A small image deblurring model, trained from scratch: widths [64, 128, 192].
Rows from block 3, named by matrix and row number. Each number is 128 + 32 x the weight over its row's rms, rounded and kept within 0 to 255. All counts start at 0. After the name is the row's rms in percent of the matrix's.
# conv: 3x3 conv (model.enc.1.1.conv.weight, 128x128x3x3), inputs 91-103, a 3x3 kernel for each
conv.33 095 [157 100 148 148 192 150 158  66  99  89  90 147 110 172 106 138 125 120 176 193 135 110 110 130  98 119 133 121 125 161  96 107 140  90  87 109 136 105 126 105 127 125 130 143 117 116  99 124 153 130  93  97 112 101 127 136 112 125  92 108 149 115 135 145 156 124 104  94 122 125 155 121 164  79 156 131  60 137 115 174 140 113 212 141 130 199  95 127  59  89 165 171 118 122 128 168  81 119 127 152 182 123 120 115 126 122 191 159 153 169 150  38  26  98 122  91 126]
conv.34 108 [132  96 151 158  67 137 149 133 104 122  95 128 134 123  90 123 118  99  96 148 129 132 113 134 133 134 125 120 117 149 138 120 125 110 120 138 152 113 148 164 127 114 133 116 127 154 197 158 146 226 127 142 122 108  97  13  99  56   0  32 103  44 128 108 137 135 118 118 150 101 118 125  82  85 128 153 133 131 142 152 121 111 157 152 109 130 117 132  98  72 147 174 130 142 152 114 139 147 158 128 151 164 133  82  99 128 112  80  43 114 115 129   0 108 154 129 132]
conv.35 119 [159 113 136 158   0 155 134   0 165 146 136 122 132 135 129 122 120 119 119 108 129 143 144  97 130 128 136 133 145 121 123 161 129 142 143 156 109 151 122 127 120 126 132  93 144 122  88 126 125  90 125 143 107 123  81 155 122  82  93 135 126  97 150 146  90 137 165 190 152  87  13 141 148 132 175 123 138 141 127 125 140 112 124  98 112 125 117 133 138 119 128 128 124 133  77 127 176 117 105 145 136 140 146 165 141 124 113 116 134 121 118 116 124 112 141 116 138]
conv.36 085 [ 94  97 124  99 109  81  84 110  44 138  51  75 157  98 104 137 255 226 155 115 151  90 137 100 111  48  92 161  97 164 127 145 136 126  76 157 140  84 117 123 112 128 117 156 140 103 131 111 124 108 143  90 124 118 151 127 117 148  76 118 135 141 141 129 186 155 125 100 100 125 143 135  89 111  88 121 116  95 117 113 132 179 160 108 183 131 129 155 120 166 129 143 137 181 162 146 208 255 217 150 137 131 164 165 196 136 196 170 124 103 179 159 141 159 145 135 116]
conv.37 087 [125 103 107 130  81  52 129 111 175  73 155 137  37 223 121 106 121 148 131 142 133 127 121 127 131 105 110 131  91 174 120  91 129 140  85 107 177 124 158 143 149  35 119 124 146 145 127  83 121  89  26 139 129 111 124 141 135 117 112 152 133 115 104 139 152 130 124 136 123 136 155 126 143 113 139 127 128 117 107 128 128 127 163 202  99 206 158 144 152 156 146 130 120 116  89   8 119 117 168 108 155 116 181 114 180 180 169  30 109 154 117 133 162  85 130 141 151]
conv.38 114 [125 126 142 123 127 138 137 124 168 116 140 113 123 137 101 136 140 129 137 120 116 119 123 139 137 127 117  86 112 121 142 123 123 147 151 154 130 137 122 119 122 117 113 113 110 127 139 138 114 146 147 125 136 144 129 125 136 125 154 142 139 147 129 136 125 127 131 121 127 120 134 131 137 117 133 140 124 122 134 140 148 123 127 111 111 155 119 153 148 114 143 136 142 140 143 174 138 108 127 134 123 119 142 140 111 138 101 121 133 129 142 107 119 167 151 136 104]
conv.39 102 [132 132 137 142 123 129 137 118 153 125 147 143 190  81 114 101 123 127 124 120 122 127 131 105 123 124 134 140  88 133 167  51 102 128  78 115 143 166 110  92 134 214 147 125 165 120 144 132 112 137 131 135 125 119 121 109 127 133 108  88 118 151 115 119 129 127 130 123 124 136 137 134 132 117 130 106 116 131 137 112 117 148 100 163 194   0 172 148  84 132 130 114 105 118  80 119 129 138 109 117 122 107 156 149 131  75  43 184 125  92 123 110 109  68 123 147 108]
conv.40 107 [138 150 116 112 128 105 118 107 167 106 133 140 118 143 129 161 116 141 103 203 105 109 130 134 122 145 125  77 153  95 148  85 166 118 129 119 143 208 182 159 113 145 186  78 162 133 112 132 126 118  87 119  94 145 134 121 137 126 142 141 124 131 123 101 138 154 105 174 121 119 187 117  60 191 165 125 176 133 116 101 113 119 110 165 144 132 156 123 153  77  93 101 113 163 121 152 132  76  76 116 112 151  83 160 127 109 155 149 153 132 132 144 124 111 177 123  91]
conv.41 108 [128 115 136 136 147 102 140 173 140 104 146 137 130 159 107 112 131 118 165 158  68 132  93 125 128 121 117 122 139 134 112 170 120 122 143 139 107 134 135 106 169 127 112 125 145 171  52 130 190   0  55 159  86 141 106 178 128 132 157  30 143 124  62 147 132 129 137 156 118 150 196  39 151 143  93 151 117  85 132 106  98 113 150 117 106 186 127 111 100  76 146 146 119 125 172 139 107 230  79 137 165 117 149  90 160 136  79 126 139 151 181 163 110 127 147 141 109]
conv.42 098 [128 149 117 137 148 125 136 127 144 103 151 165  98 204  83 122  77 103 154 132 155 147 116 117 115 175 123 115 200 129  89 224 106 141 120  50  81 140  97 125 198 252 116 255 217 108 138 104 128 121 135 154 134 132 140 128 125 118 128 143 126 126 132 135 122 147 116 131 148 126 123 143 149 139 123 167 138  63 126 147 165 128 124 163 162 183 232 113 139 149 165  96 122 118 156 190 140 154 117 143 156 161 133 107 110 147 136  80 129 147 127 113 118 105 111 151 127]
conv.43 079 [138 134 133 104  78 146 134 125 109 110 127 110 119 113 120  95 126 139 106 140 122 171 137 133  91 149 115 139 100 112 157  81 184  63 133 136 108 142 130 102 129 196 117 107 154 122 112 117 117 152 120 142 125 103 120 120 117 113 121 106 141 143 102 105 122 125 123 156 117 178 104 130 125 154 112 133 153 128  99 120 126  94 114 166  86 222 118  35 116 177 117 146 148  94 139 130 109  85 141 118  89 123 128 147 146  94  71 116  37 153 145 105 179 125  92 180 140]
conv.44 089 [123 106 140 137 122 129 124 125 137  61 116 153   3 120 188  95 140 138 159 144 154 126 124 121 143 131 151 120  57 164  89 107 143 135 145 159 150  85 159 118  95  89 172 103 111 138 136 130 172 130 176 145 167 145 127 136 138 140  90 152 142 108 155 119 163 127 120 121 134 135 110 138 153 138 133 118 147 140 115 127 116 101 169 231  60 167 191 111 138 157 156 116 128 145 111 114 113  31 140 136  98 114 128 164 178 137 183 127 123 124 143 136 161 147 139 115 131]
conv.45 096 [112 140 133 120 144 139 116  75 143 123 110 170 106  73 172 129  94 144 131 140 125 123 118 124 117 124 140 129 108 146 108  75 144 134  94 115 124 130 130  95 110 152 145 105 129 160 116 115 243 121 144 150 134 119 121 111 120  38 134 128 118 142 135 114 125 126 112 141 124 135 133 117 139 145 148 112 132 129 127 135 138  84 134  91  76 218  99 105  72 123 123 117 104  65 119 186 184 192 127  97 124 113 158  86 170 195 131 160  58 149 121  18 120 128 109 137 126]
conv.46 097 [137 118 121 141 146 134 141 146 133 106 120 132  92 160 109  91 104 127 129 134 119 123 127 126 133 130 131 121 131 140 163 126 104 113 114  98  97 118 130 126  90  84 125 113 108 129 117 127 120 169 183 118 126 155 134 142 119 146  74 118 127 137 158 124 116 127 133 130 134 123 154 135 140 123 135 122 129 135 136 126 122 145 110 121 153  36 255 154 113 168 122 149 141 158 145  62  67 189 167 135 123 111 159 115 113 131 170  69 133 126 114 115 154 115 106 145 126]
conv.47 114 [113 140 159 126 160 179 134  28  31 125 131 118 130 129  98 147 147 109   4   0 123 138  80 139 131 107 115 158 178 141 120 144 113 143 141 131 113 116 117 100 117 130 123 122 125 116 105 121 127 125  62 133  88  94 121 162 140  95 175 134 137 131 135 132 153 128 129 121 117 158 127 153 152 113 170  81 108 142 128 109 115 133 142  86 126 148 127 118 101 108 147 174 137 163 184 167 145  24 107 125 132 120 107  73 130 128 128 130 135 139 149  84 162 104 113  82 131]
conv.48 105 [117 140 143 111 160 102 127 175 170 121 104 128 123 126 107 116 134 118 138 127 114 133 122 126 122  50  92 102 119 142  85 241  72 103 177 118 138 143 145 139 119 134 132  88 141 134 144 106 101 125 107  99  87 104 127 128 131 134 133 128 149 153 141 131 114 124 131 122 135 119 142 146 139 119 105 149 125 111  88 151 160 136 125 169 164 156 214 108 165 255 121 121 125 132 245 138 114 124 132 126 115 148 119 161 146 163 187 155 129  93 124  84 146 121 113 144 122]
conv.49 076 [125 115 123 140 138 134 123 133 137 140 124 143 255  89  36 204  58  77 128 127 120 128 116 128 126 132 121 144 114 120 177 145 130 162 139 115 127 136 127 119 141 162 149 132 137 121 118 129 132 164 131 121 156 125 124 120 128 114 154 132 143 137 111 133 126 128 124 115 131 124 150 139 121 125 122 123 125 147 130 136 133 148 133 140 169 124 125 155 111 109 125 138 139 123  80 112 133 176  92 144 137 132 140 130 134 129  92 107 133 136 125 140 153 116 134 110 108]
conv.50 108 [126 135 151 130 128  59 137 136 143 143 139 147 118 109 110 107  99 119 137 149 154 125 144 128 140 161 155 137  98 143 117 131 118 134 141 137 129 139 116 119 130 133 119 104 104 103 137  94 146  78 100 131 146 149 119  91  47 135 162 146 127 132 133 124  55  84 127 115 129 140 139 140 105 131 155 149 132 136 158 156 116 148 142 170 136 114  45 133 130  83  88  61  85 132 150  96 150 194  98 127 113 130  89 207 186 129 105 110 109  65 112 110 114 101 114 133 119]
conv.51 075 [140 149 117 141 152  66 126 108 164 119 159  41 119 228  25 136 118 114 140 140 132 122 127 130 126 122 131 140  76 142 134 150 100 107 139 143 156 133 120 220 133  72 129 145 138 163 101 141 161  98 109 151 124 142 129 126 121 108 169 120 137 128 124 124 134 116 135 120 136 124 151 115 135 124 119 121 127 126 135 127 130 160 155 120 156 135 123 102 145 115 126 157 140 123 136  88 138 121 118 113 147 124 100 110 133 128 134 138 138 101 126 120 122 137 129 113 129]
conv.52 103 [135 153 129 139 198 129 129 197 153 124 131 132 111 126 118 137 122 123 133 131 121 148 150 137 134 120 128 138 147 126 136 137 134 137 155 145 136 108 112 108  90  88 117 107 106 128 131 159 144 227 178 147 113 159 145 183 134 240 255 190 119 172 125 122 133 134 109 122 132 119 109 115 145 175 157 171 158 134 127 161 126 114 106 119 155 116 138 143 172  98 143 114 146 137 136 146 140  89  81 132 165 142 102 108 182 151 100 106 123  74 138 236 255 130 125 218 148]
conv.53 092 [137 130 127 122 118 136 126  84 129 135 137 146  89  78 147 143 121 125 130 119 137 138 145 153 108 109 150 130 152 151 147 213 162 137 141 147 106 127 150 114 112 115 161 108 137 136 127 130 131 144 105 123 100 124 116 129 133 151 148 133  98 119  92 109  97 108 137 110 136 115 148 105 165 152 128 142 142 147 139 141 157 154 134 142 119 178 127 124 150 121 117 127 131 195 127  57 170 208 151 118 129 123 142 127 129 102 177  78 118 105 128 148 194 128  71 141  95]
conv.54 095 [134 113 123 125 119 121 112 108 122 130 153 145 127 100  97 109  99 108 140 158 134  92  98  88 159 255 156 112 149  95  95  90 114  50  88  50 135 172 134 127 104 121 122 153  93 115 128 134 114 126 117 107 163 128 122 141 137 135 120 107 134 141 145 117 116 119 103 120 105 107  90 110 133 138 131 115 124 115 255 186 167 142 113 101 104 132  92 157 167 239 123 117 119 147 160 152 135 131 160 110  88  99 114 131 111 133 140 144 140 142 121 111 114 152 101  93 125]
conv.55 079 [123 130 128 119 109 106 138 182 157  94  41  78 115 247 174 127  79 127 140 255 148 129 109 145 105 137 113 116  33  70  87  51 105 112 107 106 129 110  72  79  77  81 141 136 115  60 114  94  72 178 107 102 169  93 113 141 145 128 149 132 136 145 102 126 119 101 119 102 131  89 255 169  72  26  55 114 125 112 142 157 159 113 168 109  55 120  46 136  91 101 158 157 122  97  87  76  74  51 128 136 167 155 127 104 127 130  43  75 102 149 129  96 155 144 134 160 130]
conv.56 104 [126 150 142 101 142 132 142  50  67 145 145 120 120 108 116  87 125 109 124  96 148 120 120 136 162 100 137 128 157 134  91 159 129 152 150 152  99 142 135 126 157 143 114 145 149 105 127 126  98 131 123  60  97 125 118 136 133  77  18 152 146  45 147 125 136 112 133 135 132 111  84 111 122  71 131 116  83 118 169 185 148  96  79  80  96 158 122  56 152 117 134 100 127 111 130 101 140  59 137 113  87 133 126 148 160 126 213 200 147 143 136  66 149 132 123 136 131]
conv.57 086 [140 117 132 104  97 144 143 149 136 130  93 178 134  40 255 102  89 162 121 130 120 117 128 133 139 124 142 112 157 123  95 125 195 134 121 133 175 115 101 194 188 192 200  98 132 143 105 132 164 132  90 135  96 113 126 126 150 125 140 150 137 142 135 125 135 131 135 135 137 136 145 125 131 127 141 124 128 137 117 121 140  95 130 133  83 116 106  85 133 167 150 135 169  94 100 202 114 148 139 119 140 136 101 128 151  93 102  97 110 156 130 100 134 131 122 146 136]
conv.58 087 [104 131 110 137 137 109 140 136 140 215 122 144 241 115  49 126 245  90 163 133 122 135 123 137  89  98 148  77 155  96  90 156 111 105  98 117 114 223 128 255 161 182 109 117   0 124 125 122 184 153 148 139 135 156 120 117 143 136 139 147 133 145 141 168 156 133 119 126 152 120 169 111  84  71  90 185 188 183 126 106 124 220 129 169 224 133 153 143 193 203 102 108  84 183 162 231 169 111 142 151 116 124 123  95 135 149 141 106 123  74 116 144 135 138 119 140 135]
conv.59 078 [115 137 138 112 145 168 113 103 153 209  95  78 255  49 111 159 103 112 134 151 144 135 117 114 132 116 127 114  82 144 138  79 105 135  84 149 124 132 102  82 105 211 101 126 163 167 145 147 231 137 112 185 124 112 100 136 144  98 121 116 111  91 148 126 121 110 140 121 121 115 156 133 142 125 138 117 103 130 119 136 128 112 146  76 148 104  61 119 126  67 125 153 139 161  86 120 109 194  89 106 106 153 123 169 107 138 182 125 152 118 119 207 157  68 115 117  98]
conv.60 107 [147 165  94 112 179 176 121  99 214 146 122 140 160 130 103 141 150 138 129 132 146 131 133 112 126  99 109 113  69 144 146 153 139 104 115 126 136  94  74 142 117 105 122 107 143 140 114 161 189 112  75 135 122 115 156 180 190 185 180 160 115 183 151 128 131 136 128 107 116 107 150 141 127 180 129 113 126 132 129 122 141 157 158 166 192 126 177 111 158 136 121 170 162 146 132 120 111 173  88 103  97 179 193 165  48  56 120 172 123 103 156 170 103 130 162 147 112]
conv.61 099 [127 150 146 178 146 146 124 238 158 114 145 138 108 193 163 119  50  84 143 169 132 150 130 133 146 162 142 157 186 103  95 102 136 136 183  78 158 123 160 112 143 106 135 108 156 142 128 114 152 182 180 163 160 124 113 154 120 132  88 134 143 128 118 128 116 123 126 123 125 134 151 133 160 121 135 122 140 126 122 142 130 103 211 214 130 131 228 128 126 100 119 123  84 133 162 120  59  74 115 113 226  96 126  71 105 122  67 156 167 157 111 104  26 122 111 138 107]
conv.62 114 [120 135 142 105  47  93  97   0   0 114 118 104 108 108 101 119 130 115 101  91 125 121 126 113 134 144 130  94 187 126 128 114 153 115 132 148 120 134 132 141 152 132 146 148 139 142 125 115 118 147 113 132 124 138 139 169 136 127  85 139 162 160 137 139 145 133 132 117 127 134 124 131 124 113 114 125 123 111 139 151 153  68 118 126  93 104 118  91 116  81 117  94 126 146 119 134 123 189 135 109  56 116  88 255 113  93 234 134 129 186 105 133 163 130 137 156 148]
conv.63 110 [148 194 130 140 171 149 110 158 107 129 131 125 140 141 109 134 121 116 127  68 116 156 138 128 146 162 126 154 151 119 133 146 136 141 157 159 122 113 109 111 112 114 115 113 104  85 112 143 120 182 120 153 181 114 122 206 144 171 255 171 155 212 151 145 152 144 134 130 161 138  36 120 140 104 158 163  96 123 167 151 146 107 113 124 135 133 151 131 141 122 131 133 145 108 135 143 146 156 117 132 119 128  98 150 154 119 101 147 126 127 150 170 227 109 138 196 111]
conv.64 121 [133 138  96 119 150  67 109 144   0 132 132 110 142 131  99 122 126 106 155  78 168 158 120 147 135 114 127 131 129 150 139 140 132 116 116 138 131 137 148 133 111 124 107 141 131 137  85 106 133  90  99 124  90  73 145 100 141 128 102 126 124 159 122 131 115 135 140 106 141 157  59 133 129 116 128 104 116 113 133  99 119 135 125 171 133 126 158 132 118  57 136 154 134 162 139 122 160 130 144 123 124 153 155 126 130 130 104 136 117 153 130 150  99 114 147 140 114]
conv.65 097 [134 130 124 139 170 182 131 112 102 109 101 155 110 116 161 119  93 131 123 140 118 131 141 127 134 122 127 107 111 116 126 127 164 129 132 144 144 134 121 118  83 166 119 129 136 130 167 126 125 201 147 117 136 124 121 105 103 125  70 144 122 126 132 128 146 119 133 142 119 121 138 106 164 142 146 104 132 133 137 135 127  66 163 122 113 174 158 143 108 125 128 157 115 149 234 177 137 122 131 141 112 138  56 190 121  73 216 102 100 167 101  94 112 137 114  96 123]
conv.66 098 [123 115 125 118  92 130 118 115  59 137 113 145 138 131 123 139 140  95  95 206 118 114 135 148 134 133 122 132 132 101 149  83 127 104 180 167  92 141  94 130  88 148 130  96 117 154 164 141 235 221 217 172 169 142 147 157 137 142 146 164 153 124 135 124 118 110 102 142 132 105 153 144  70 141 163  96 109 128 133 119 136 142 124 140 182 139  39 148 117 165  88 142  92 172  84  86 131  49 106 141 151 115 145 161 159 158 130 112 129 104 101 149 155 135 130 111 110]
conv.67 095 [131 151 112 112 133 113 110 121  62 134 171 115 126 147 104 139  97 125 143 136 120 149 148 166 103 157  94 161 170 176 151 121 104  83 158  91 124 186 132 151  93 122 146 131 119 136  95 130 127 123 121 127 103 125 105 111  30  94 129  63 107 135  42 125 102 142 102 163  90 113  95 117 139 191 118 128  90  14 144 124 115 148 156 129 127 141 126 109 107 122  94  86 118 117  78  92 148  80 125 141 110 129 121 151 109 160  90  94 141 135 120  91 154 106 130 169 120]
conv.68 085 [126 149 160 115 143 120 119 141 105 105 148 116 113 112 112 192 162 116 120 116 134 137 148 117 119 111 128 165  64 175 162  87 161 100  82 122 116 178 170  83  99  76  93 103 153 134 173 104  92 111  78  94 109  80 131 119 106 150 121 106 124 131 129 143 138 146 103 127 121 120 125 118  88  99 164 152 136 141 142 149 146  68 118  80 108  78 119 128 154 152 151 114 124 129 178 128 240 118 121 150   0  91 130 131 123 117 127 154 119 130 120 160 145 128 107 113 131]
conv.69 120 [ 98 130 135 111 107 118 136 187 174 152 160 138 182 188 163 128 139 144 121 121 133 119 123 122 112 113 135 111  76 144 116  89 137 109  98  90 125 105 134 159 177 137 132 137  97 118 114 106 145  85  84 154 173 117 133 125  55 125 178 104  88 149 138 137 125 105 119 108 115 130 169 155 117 117 135 107 155 140 133 121 117 163 118 128 151 108 134 126 139 142 123 135 124 120 122 130 123 131 142 139 149 127 151  97 160 154 149 143 119  89 174 162 101 170 126 134 160]
conv.70 101 [137 146 130 141 172 139 127 165 107 123 124 131  96  91 170 122  69 145  84 120 131 152 146 122 123 143 124 128 128 146 183 109 158 114 103 106 126 133 105 142  93 125 125  79 150 122 123 136 135 243 128 149 174 127 151 136 148 140 169 119 131 152 151 113 142 139 125 156 129 145  89 120 130  82  81  94  92  92 144 129 151 118 105  74  66 255 204 129  91 106 112 141 133 142 153 155 179 105  80 141 146 151 166 115 148 107 157  80 128 143 161 131 255  76 143 114 141]
conv.71 099 [127 129 138 107 173 138 118 150 144 100 125 161  92 145 167 101 138 120 162 141 144 146 146 135 111 124 100 181 172 191 123 139 152 102 116 131 118 113 132 118 146 119 113 132 136 126 144 125 117 112 132 122 127 119  61 106 101  31 112 108  22 135  88 146 131 131 124  98 121 130 114 110 124 130 121 111 127 118 128 156 124 119 158 112 113 142 131 109 152 112 125 125 121 106 167 115 144 147 150 136 142 132 128  84  82 130 183 108 121 118 146  96 112 155 118 127 146]
conv.72 098 [132 131 112 130 115 119 153 114 102 114  62 176 104 109 157 119 117  72 126 124 152 114 123 127 118 113 126  83 170  51  92 111  74 100 145 180 156 153 134  13  75 163  77  46  50 144 138 133 145 124 171 128 138 118 135 152 121 135 132 116 131 134 129 139 168 138 126 144 135 142 150 120 132  88 142 121 112 155 156 134 115 109 132  32 140 124  99 159 188 192 124 113  72 136 222 234  93 215 255 132 143 138 188 122 138 197 174 143 135 130 138 141 161 131 144 135 148]
conv.73 112 [120 112  99 104 155 124 142 122 123 124 148 163 158 139 110 160 136 133 128 155 115 139 144 123 126 118 138  71 137 160  94 109 119 100 128 129 149  76 169 100 125  89  94 137 131 125 122 138  85 129 134 153  72 120 147 134 142 147 187 115 149 154 145 127 160 119 123 132 121 110 187 125 151 122 153 148 134 149  96 150 128  92 148 200 255  88  82 115 195  94 118  82  82 114 171 108 126 239 133 127 169 133 123 177 104 145   0 169 130 109 123 144   0 142 116 184  93]
conv.74 123 [117 132 113 103 149 154 129 153 154 130 113 104 144 122  89 152 121  97  87 146 153 129 148 138 144 141 135 137 144 134 120 135 145 141 129 146 136 124 138 147 134 121 136 129 142 184 220 138 216 255 132 150 182 120  95 113 130 127 139 159 137 128 134 139 131 126 105 131 155  93 135 160  60  93 148 101 128 139 145 124 114  82  65 164  90  62 244 106 129 127 128 126 117 128 155 134 159 105 125 123 131 152 125 145 123 120 165 143  99 107 122 114 197 141 147 150 133]
conv.75 116 [139 136  85 146  64  48 133  27 141 131 111 116 117  93 102 141  94 127 104  89 141 121 135 141 135 160 131 109 146 145 150 145 143 131 140 141 124 128 143 110 142 124 117 128 127 111 118 124  98 127 106 106 109 134  80   0  76  42   0  73  94   1 125 152 137 137 160  97 107 133  79 109 162 103 156 149 117 157 140 146 156 122  92 121 124 173 117 141 123 130 148 163 141 132 142  80 186 121 154 136  95 126 144 121 129 135 162 136 127  86 124  82   0 124 148  86 147]
conv.76 085 [134 151 130 127 122 105 144 175 144 105 156 106 112  64 104 147 243 170 125  65 113 117 105 106 108  69 113 164 208 171 116 209  78 100 109 146 165 114 146 120 101 128  84 143 116 169 182 138 167 201 159 163 120 113 128 118 142 149 160 132 149 123 131 137 183 163 106   4  72 101   0 100  97  94  48 176 164 175 162 148 139 173 171 189 181 150 132 141 154 103 128 128 141 169 255 156 181 142 158 141 153 131 115 164 126 158 112 157 122 133 125 172 138 168 133 141 122]
conv.77 107 [127 113 134 139  52 137 131 153 136 111  59 109 135  93 112 145 140 130 121 167 117 121 124 119 140 144 142 125  50  93 137  76 130 142 148 116 118 102 130 127 105 118 130 118  93 141 110  78  50  14  66 145 122 151 133  76 120 154 114 138 141 153 120 130 136 135  76   0 136 162 128 161 120 115 141 148 131 134 127 122 130  69 185  96 121  81  62 133 107 109 114 101 113 117 100 114 160 140  99 179 131 149 124 177 111 110 109 124 117 123 124 110  62 139 128 150 144]
conv.78 093 [126 155 163 135 115  95 144 130  99 121  76  98 113  99 103 140 190 132 122 148 134 133 178 123 158 137 146 105 114  67 142 112 133 156  47 168 124 128 123 124 115 122 121 135 130 121 121 140 133 117 157 128 137 136 131 120 134 110 123 145 124 109 132 142 214 176 117 234 161  86 247 144  86 103  41 126  93  74 212 194 209 159 131 151 135 128 109 124 177 169 144 162 150 138 112 143 169 238 169 126 119 135 125 163 135  96 128 111 129 132 129 168 159 152 147  97 133]
conv.79 077 [119 129 121 138 118 109 137 122 128   0 153 225  33 168 204 154 114 104 116 138 126 131 129 129 126 133 126 142  38  91  86 154 103 120 130 110 138 124 115 124 168 132 136 126 108 116 113 118 135 126 128 119 141 119 142  92 128 116 129 146 123 140 134 128 147 138 119 126 130 125 136 125 141 126 107 124 137 125 133 133 124  97 170 177 118 167 162 126 129 122 118 184 139 122 216 114 179 133 150 118 107 128 132 115 148 124 126 120 116 130 130 144 149 147 122 123 129]
conv.80 101 [133 132 123 149 105 112 124  18  56 142 124 111 127 140 120 129 141 138 134 116 140  71   0  72 143 116 134 125 157 126 117 196 114 124 113 146 106 103 107 126 134 122 133 114 123 102 106 129 144  88 104  98 111 122 117 131 124 131 162 126  99  94 126 125 146 130 155 137 133  96 136  86 135 115 115  81  93 119 148 118 102 123 107 105  95 114  94 106 217 216 142 154 146 128 187 148  87 100 179 131 131 130 134 149 134 114 250 143 107 116 120 135 166 113 110 223 172]
conv.81 077 [135 130 130 128 116  93 126 159 166  77 169 131   7 253  93  88 161 124 153 152 126 131 100 131 138 135 136 111 122 160 124 124  92 144 130 163 165 118 113 222  98  80 145 137 106 137 120 122 164 155 151 137 140 143 130 138 132 126 115 144 134 121 123 133 127 136 126 116 121 131 123 126 117 131 131 126 128 116 122 127 127 136  50 167 127  76 172 134 140 169 118 136 121 180  92 151 104 115 161 132 139 160 109 120 171 117  84  58 142 125 153 154 112 137 132 119 134]
conv.82 089 [129 114 141 120 109 100 120 114 101 124 114 143 128  49 207 119  97 148 133 141 136 133 143 121 123 136 128 154 119 120 104 120 151 148 127 144 168 115  91  80 158 168 102  85 160 135 132 144  70 106 147 110 133 146 146 125 133 151 106 118 115 125 144 128 131 139 127 130 139 125 132 121 126 117 130 121 127 125 143 130 130 158 155 141   8  82 217 129 151 159 111 104 128  75 125 120 166 110 111 116 130 119 185 129  98  16  93 192 100 123 130  43 128  87 143 126 123]
conv.83 099 [134 135 147 139 138 154 146 113 103 122 113 124 156 106 114 147 127 128 130 132 112 103 154 149 124 142 139 138 129 144 144  80 192 131 101 123 127 112 118  89 156 136 105 133  93 111 130 130 145 208 189 141 180 205 125 131 136 134  64 141 141 143 137 127 143 125 134 122 122 119 141 152 125 115 140 135 114 134 133 135 128 143  97 135 131  34 255 121  78 123 131 129 118 141 164 179 158 111 138 124 131 129 121 142  80  75 122 206 150 122 118 152  42 174 148  89  89]
conv.84 130 [110 112 117 108 113 116  93  95 107 116 117 125 122 124 137 119 132 134 148 146 150 133 146 137 120 122 115 163 159 168 130 126 133 126 123 128 120 120 120 118 116 117 114 114 113 138 130 126 136 125 123 144 137 135  28  48  49  33  45  45   5   0   0 128 128 120 121 117 122 114 118 106 140 150 130 142 131 124 147 140 129 123 131 124 120 128 122 114 122 115 127 130 126 134 139 132 151 158 159 129 132 130 130 129 130 126 123 122 117 133 123 111 130 122 135 145 123]
conv.85 092 [140 133 104 114 176 151 102 101  94  98  87 100 115 129 111 104 107 110 148 176 160 140 168 157 115 112 130 185 151 182 141 153 122  59 155  95 153 121 132 132  88 103 137  98 113 119 147 109 143 141 129 128 162 138  92 118 125 158 121 148  82  97  84 141 126 136 148 139 179  92  92  64 151 112 110 115 160 110 135 131  89 139 188 120 131 125 115 120 167 107 117 129 134 124 189 134  97 171 165 114 142  99 106 112 109  68 189  76 141 176 136 141  61  88 121 109 121]
conv.86 099 [151 129 124 172 117 127 171 153 121 121 127 155 117 139  83 165 137 152 129 131 126 141 116 121 133 164 123 156 124 143 158 137 159 141 167 190 101 113 141  91  47  92  60  86 144  95  74 117  84  87 144 130 131 130 121 133 113 105 133 128 135 125 118 131 132 139 132 118 153 126 100 121 159 130 137 147 133 130 146 131 136 104 138 194 116 107 155 168 179  79  90 134  94 158  97 105 116  86   0 122 159 118 139 130 129 169 102 133 137 127 142 164 165 149 146 170 143]
conv.87 078 [138 134 110 122 140 101 141 127 103 121 241 196 122  73  82 111  34  57 128 101 120 136 133 134 165 255 195 133 168 120 120 125 164 149 183 161 101 157 126 115 118 132 142 107 117 135 175 119 126 127 108 124 104 124 128 140 113 118 114 127 128 119 132 133  95 109 131 224 181 135  98 109 108 112 120 131 125 140 193 131  51 145 121 159 131 142 145 120 108 124 125  45 107 139 166 118 157 132 175 142  83 111 116 155  87 138 130 138 133 112 129 123 123 117 118 103 110]
conv.88 105 [118 135 128 130  68 140 159 104 118 156 154 133 137 134 132  93  44 109  79  59  88 156 154 145 128 139 117 142 109 162 116  87 128 138 113 163  96 159 101 123 109 105 105 108 122 111 114 114  95 126 137 129 136 149 134 119 151 143 109 139 134 129 124 165 152 172  52 135  77 104 115 101  15  11  79 238 170 209 163 157 141 148 140 128 136 127 130 107 148 168 166 119 152  39   0  62 161 156 122 128  84 126 145 193 119 131 116 106 109 145  94 112  84 156 115 151 128]
conv.89 103 [107 117 121  67  93 105  94 134 135 135 134 131 197 144  83 150  97 142 125 110 112 141 156 120 122 131 135 116 148 177 146 180 177 110 128 149 123 115 130 161 132 120 134 157 109 144 110 111  90  53  57 115  60  74 137 133 136 123 155 137 136 135 120 141 136 136 146 146 119 134 139 125 137 146 152 143 129 154 123 138 128 205 156 128 255  31   0 151 161 144  86  95 100 115 157 184 105 184 107 123  99 123 128 132 156 113   0  90 129 107 125 130  69 124 145 188 155]
conv.90 084 [143  99 116 141  99 110 149 144 105  78 150 157  28 196 142 103 147 132 131  88 112 108 139 134 114 139 115 134 157 145  88 223 151  91 158 138 138 133 147 179 121  51 151 122  95 122 109 119  45  90 167 111  88 166 152 136 113 163 124 146 142 153 120 131 126 140 124 129 142 135  88 120 117 124 127 139 129 124 138 128 115 130 122 182 170   0 197 134 171 137 128 127 133  90 174  92 135 119 129 140 152 112 137 109 115 132   0 149 102 139 147  68 123 177 131 144 147]
conv.91 107 [127 130 151 167  77 162 154  76 137 157 145 141 127 108 120 114  90 107  54  38 115 123 122 159 156 157 140 184 183 175 149 125 150 124 163 113 113 112 137 118 116 129 127 106 136  90 120 117 103 112 106 122 125 135 116 121 123 137 136 124 120 115 124 138 162 153  95  54 135   0   0  44   0  70  12  24 133 109 219 197 212 142 146 150 120  93 126 140  89 133 145 175 138  23   0  73  75  82 176 134 117 114  99 103 109 136 120 130 125 150 126 122 108 125 122 146 127]
conv.92 087 [126 160 149 135 165 150 112 120 202 173  95 121 205  66 140 157 127 107 130 121 117 128 147 143 133 140 136  98 132 115 119 101 173  99 141 177  99 140 103 142  92 246 151 115 110 162 133  97 147 107   4 157 142 122 125 141 127 131 114 150 128 154 127 128 104 130 125 119 132 121 135 115 117 137 100 135 128 140 136 128 112 127  95  91 135  99 137 107 108 124 103 121 166 135 128 229 170 127  53 135  88 240  86 132  92 101 116  89 151  94 129 150 139 155 128 115 128]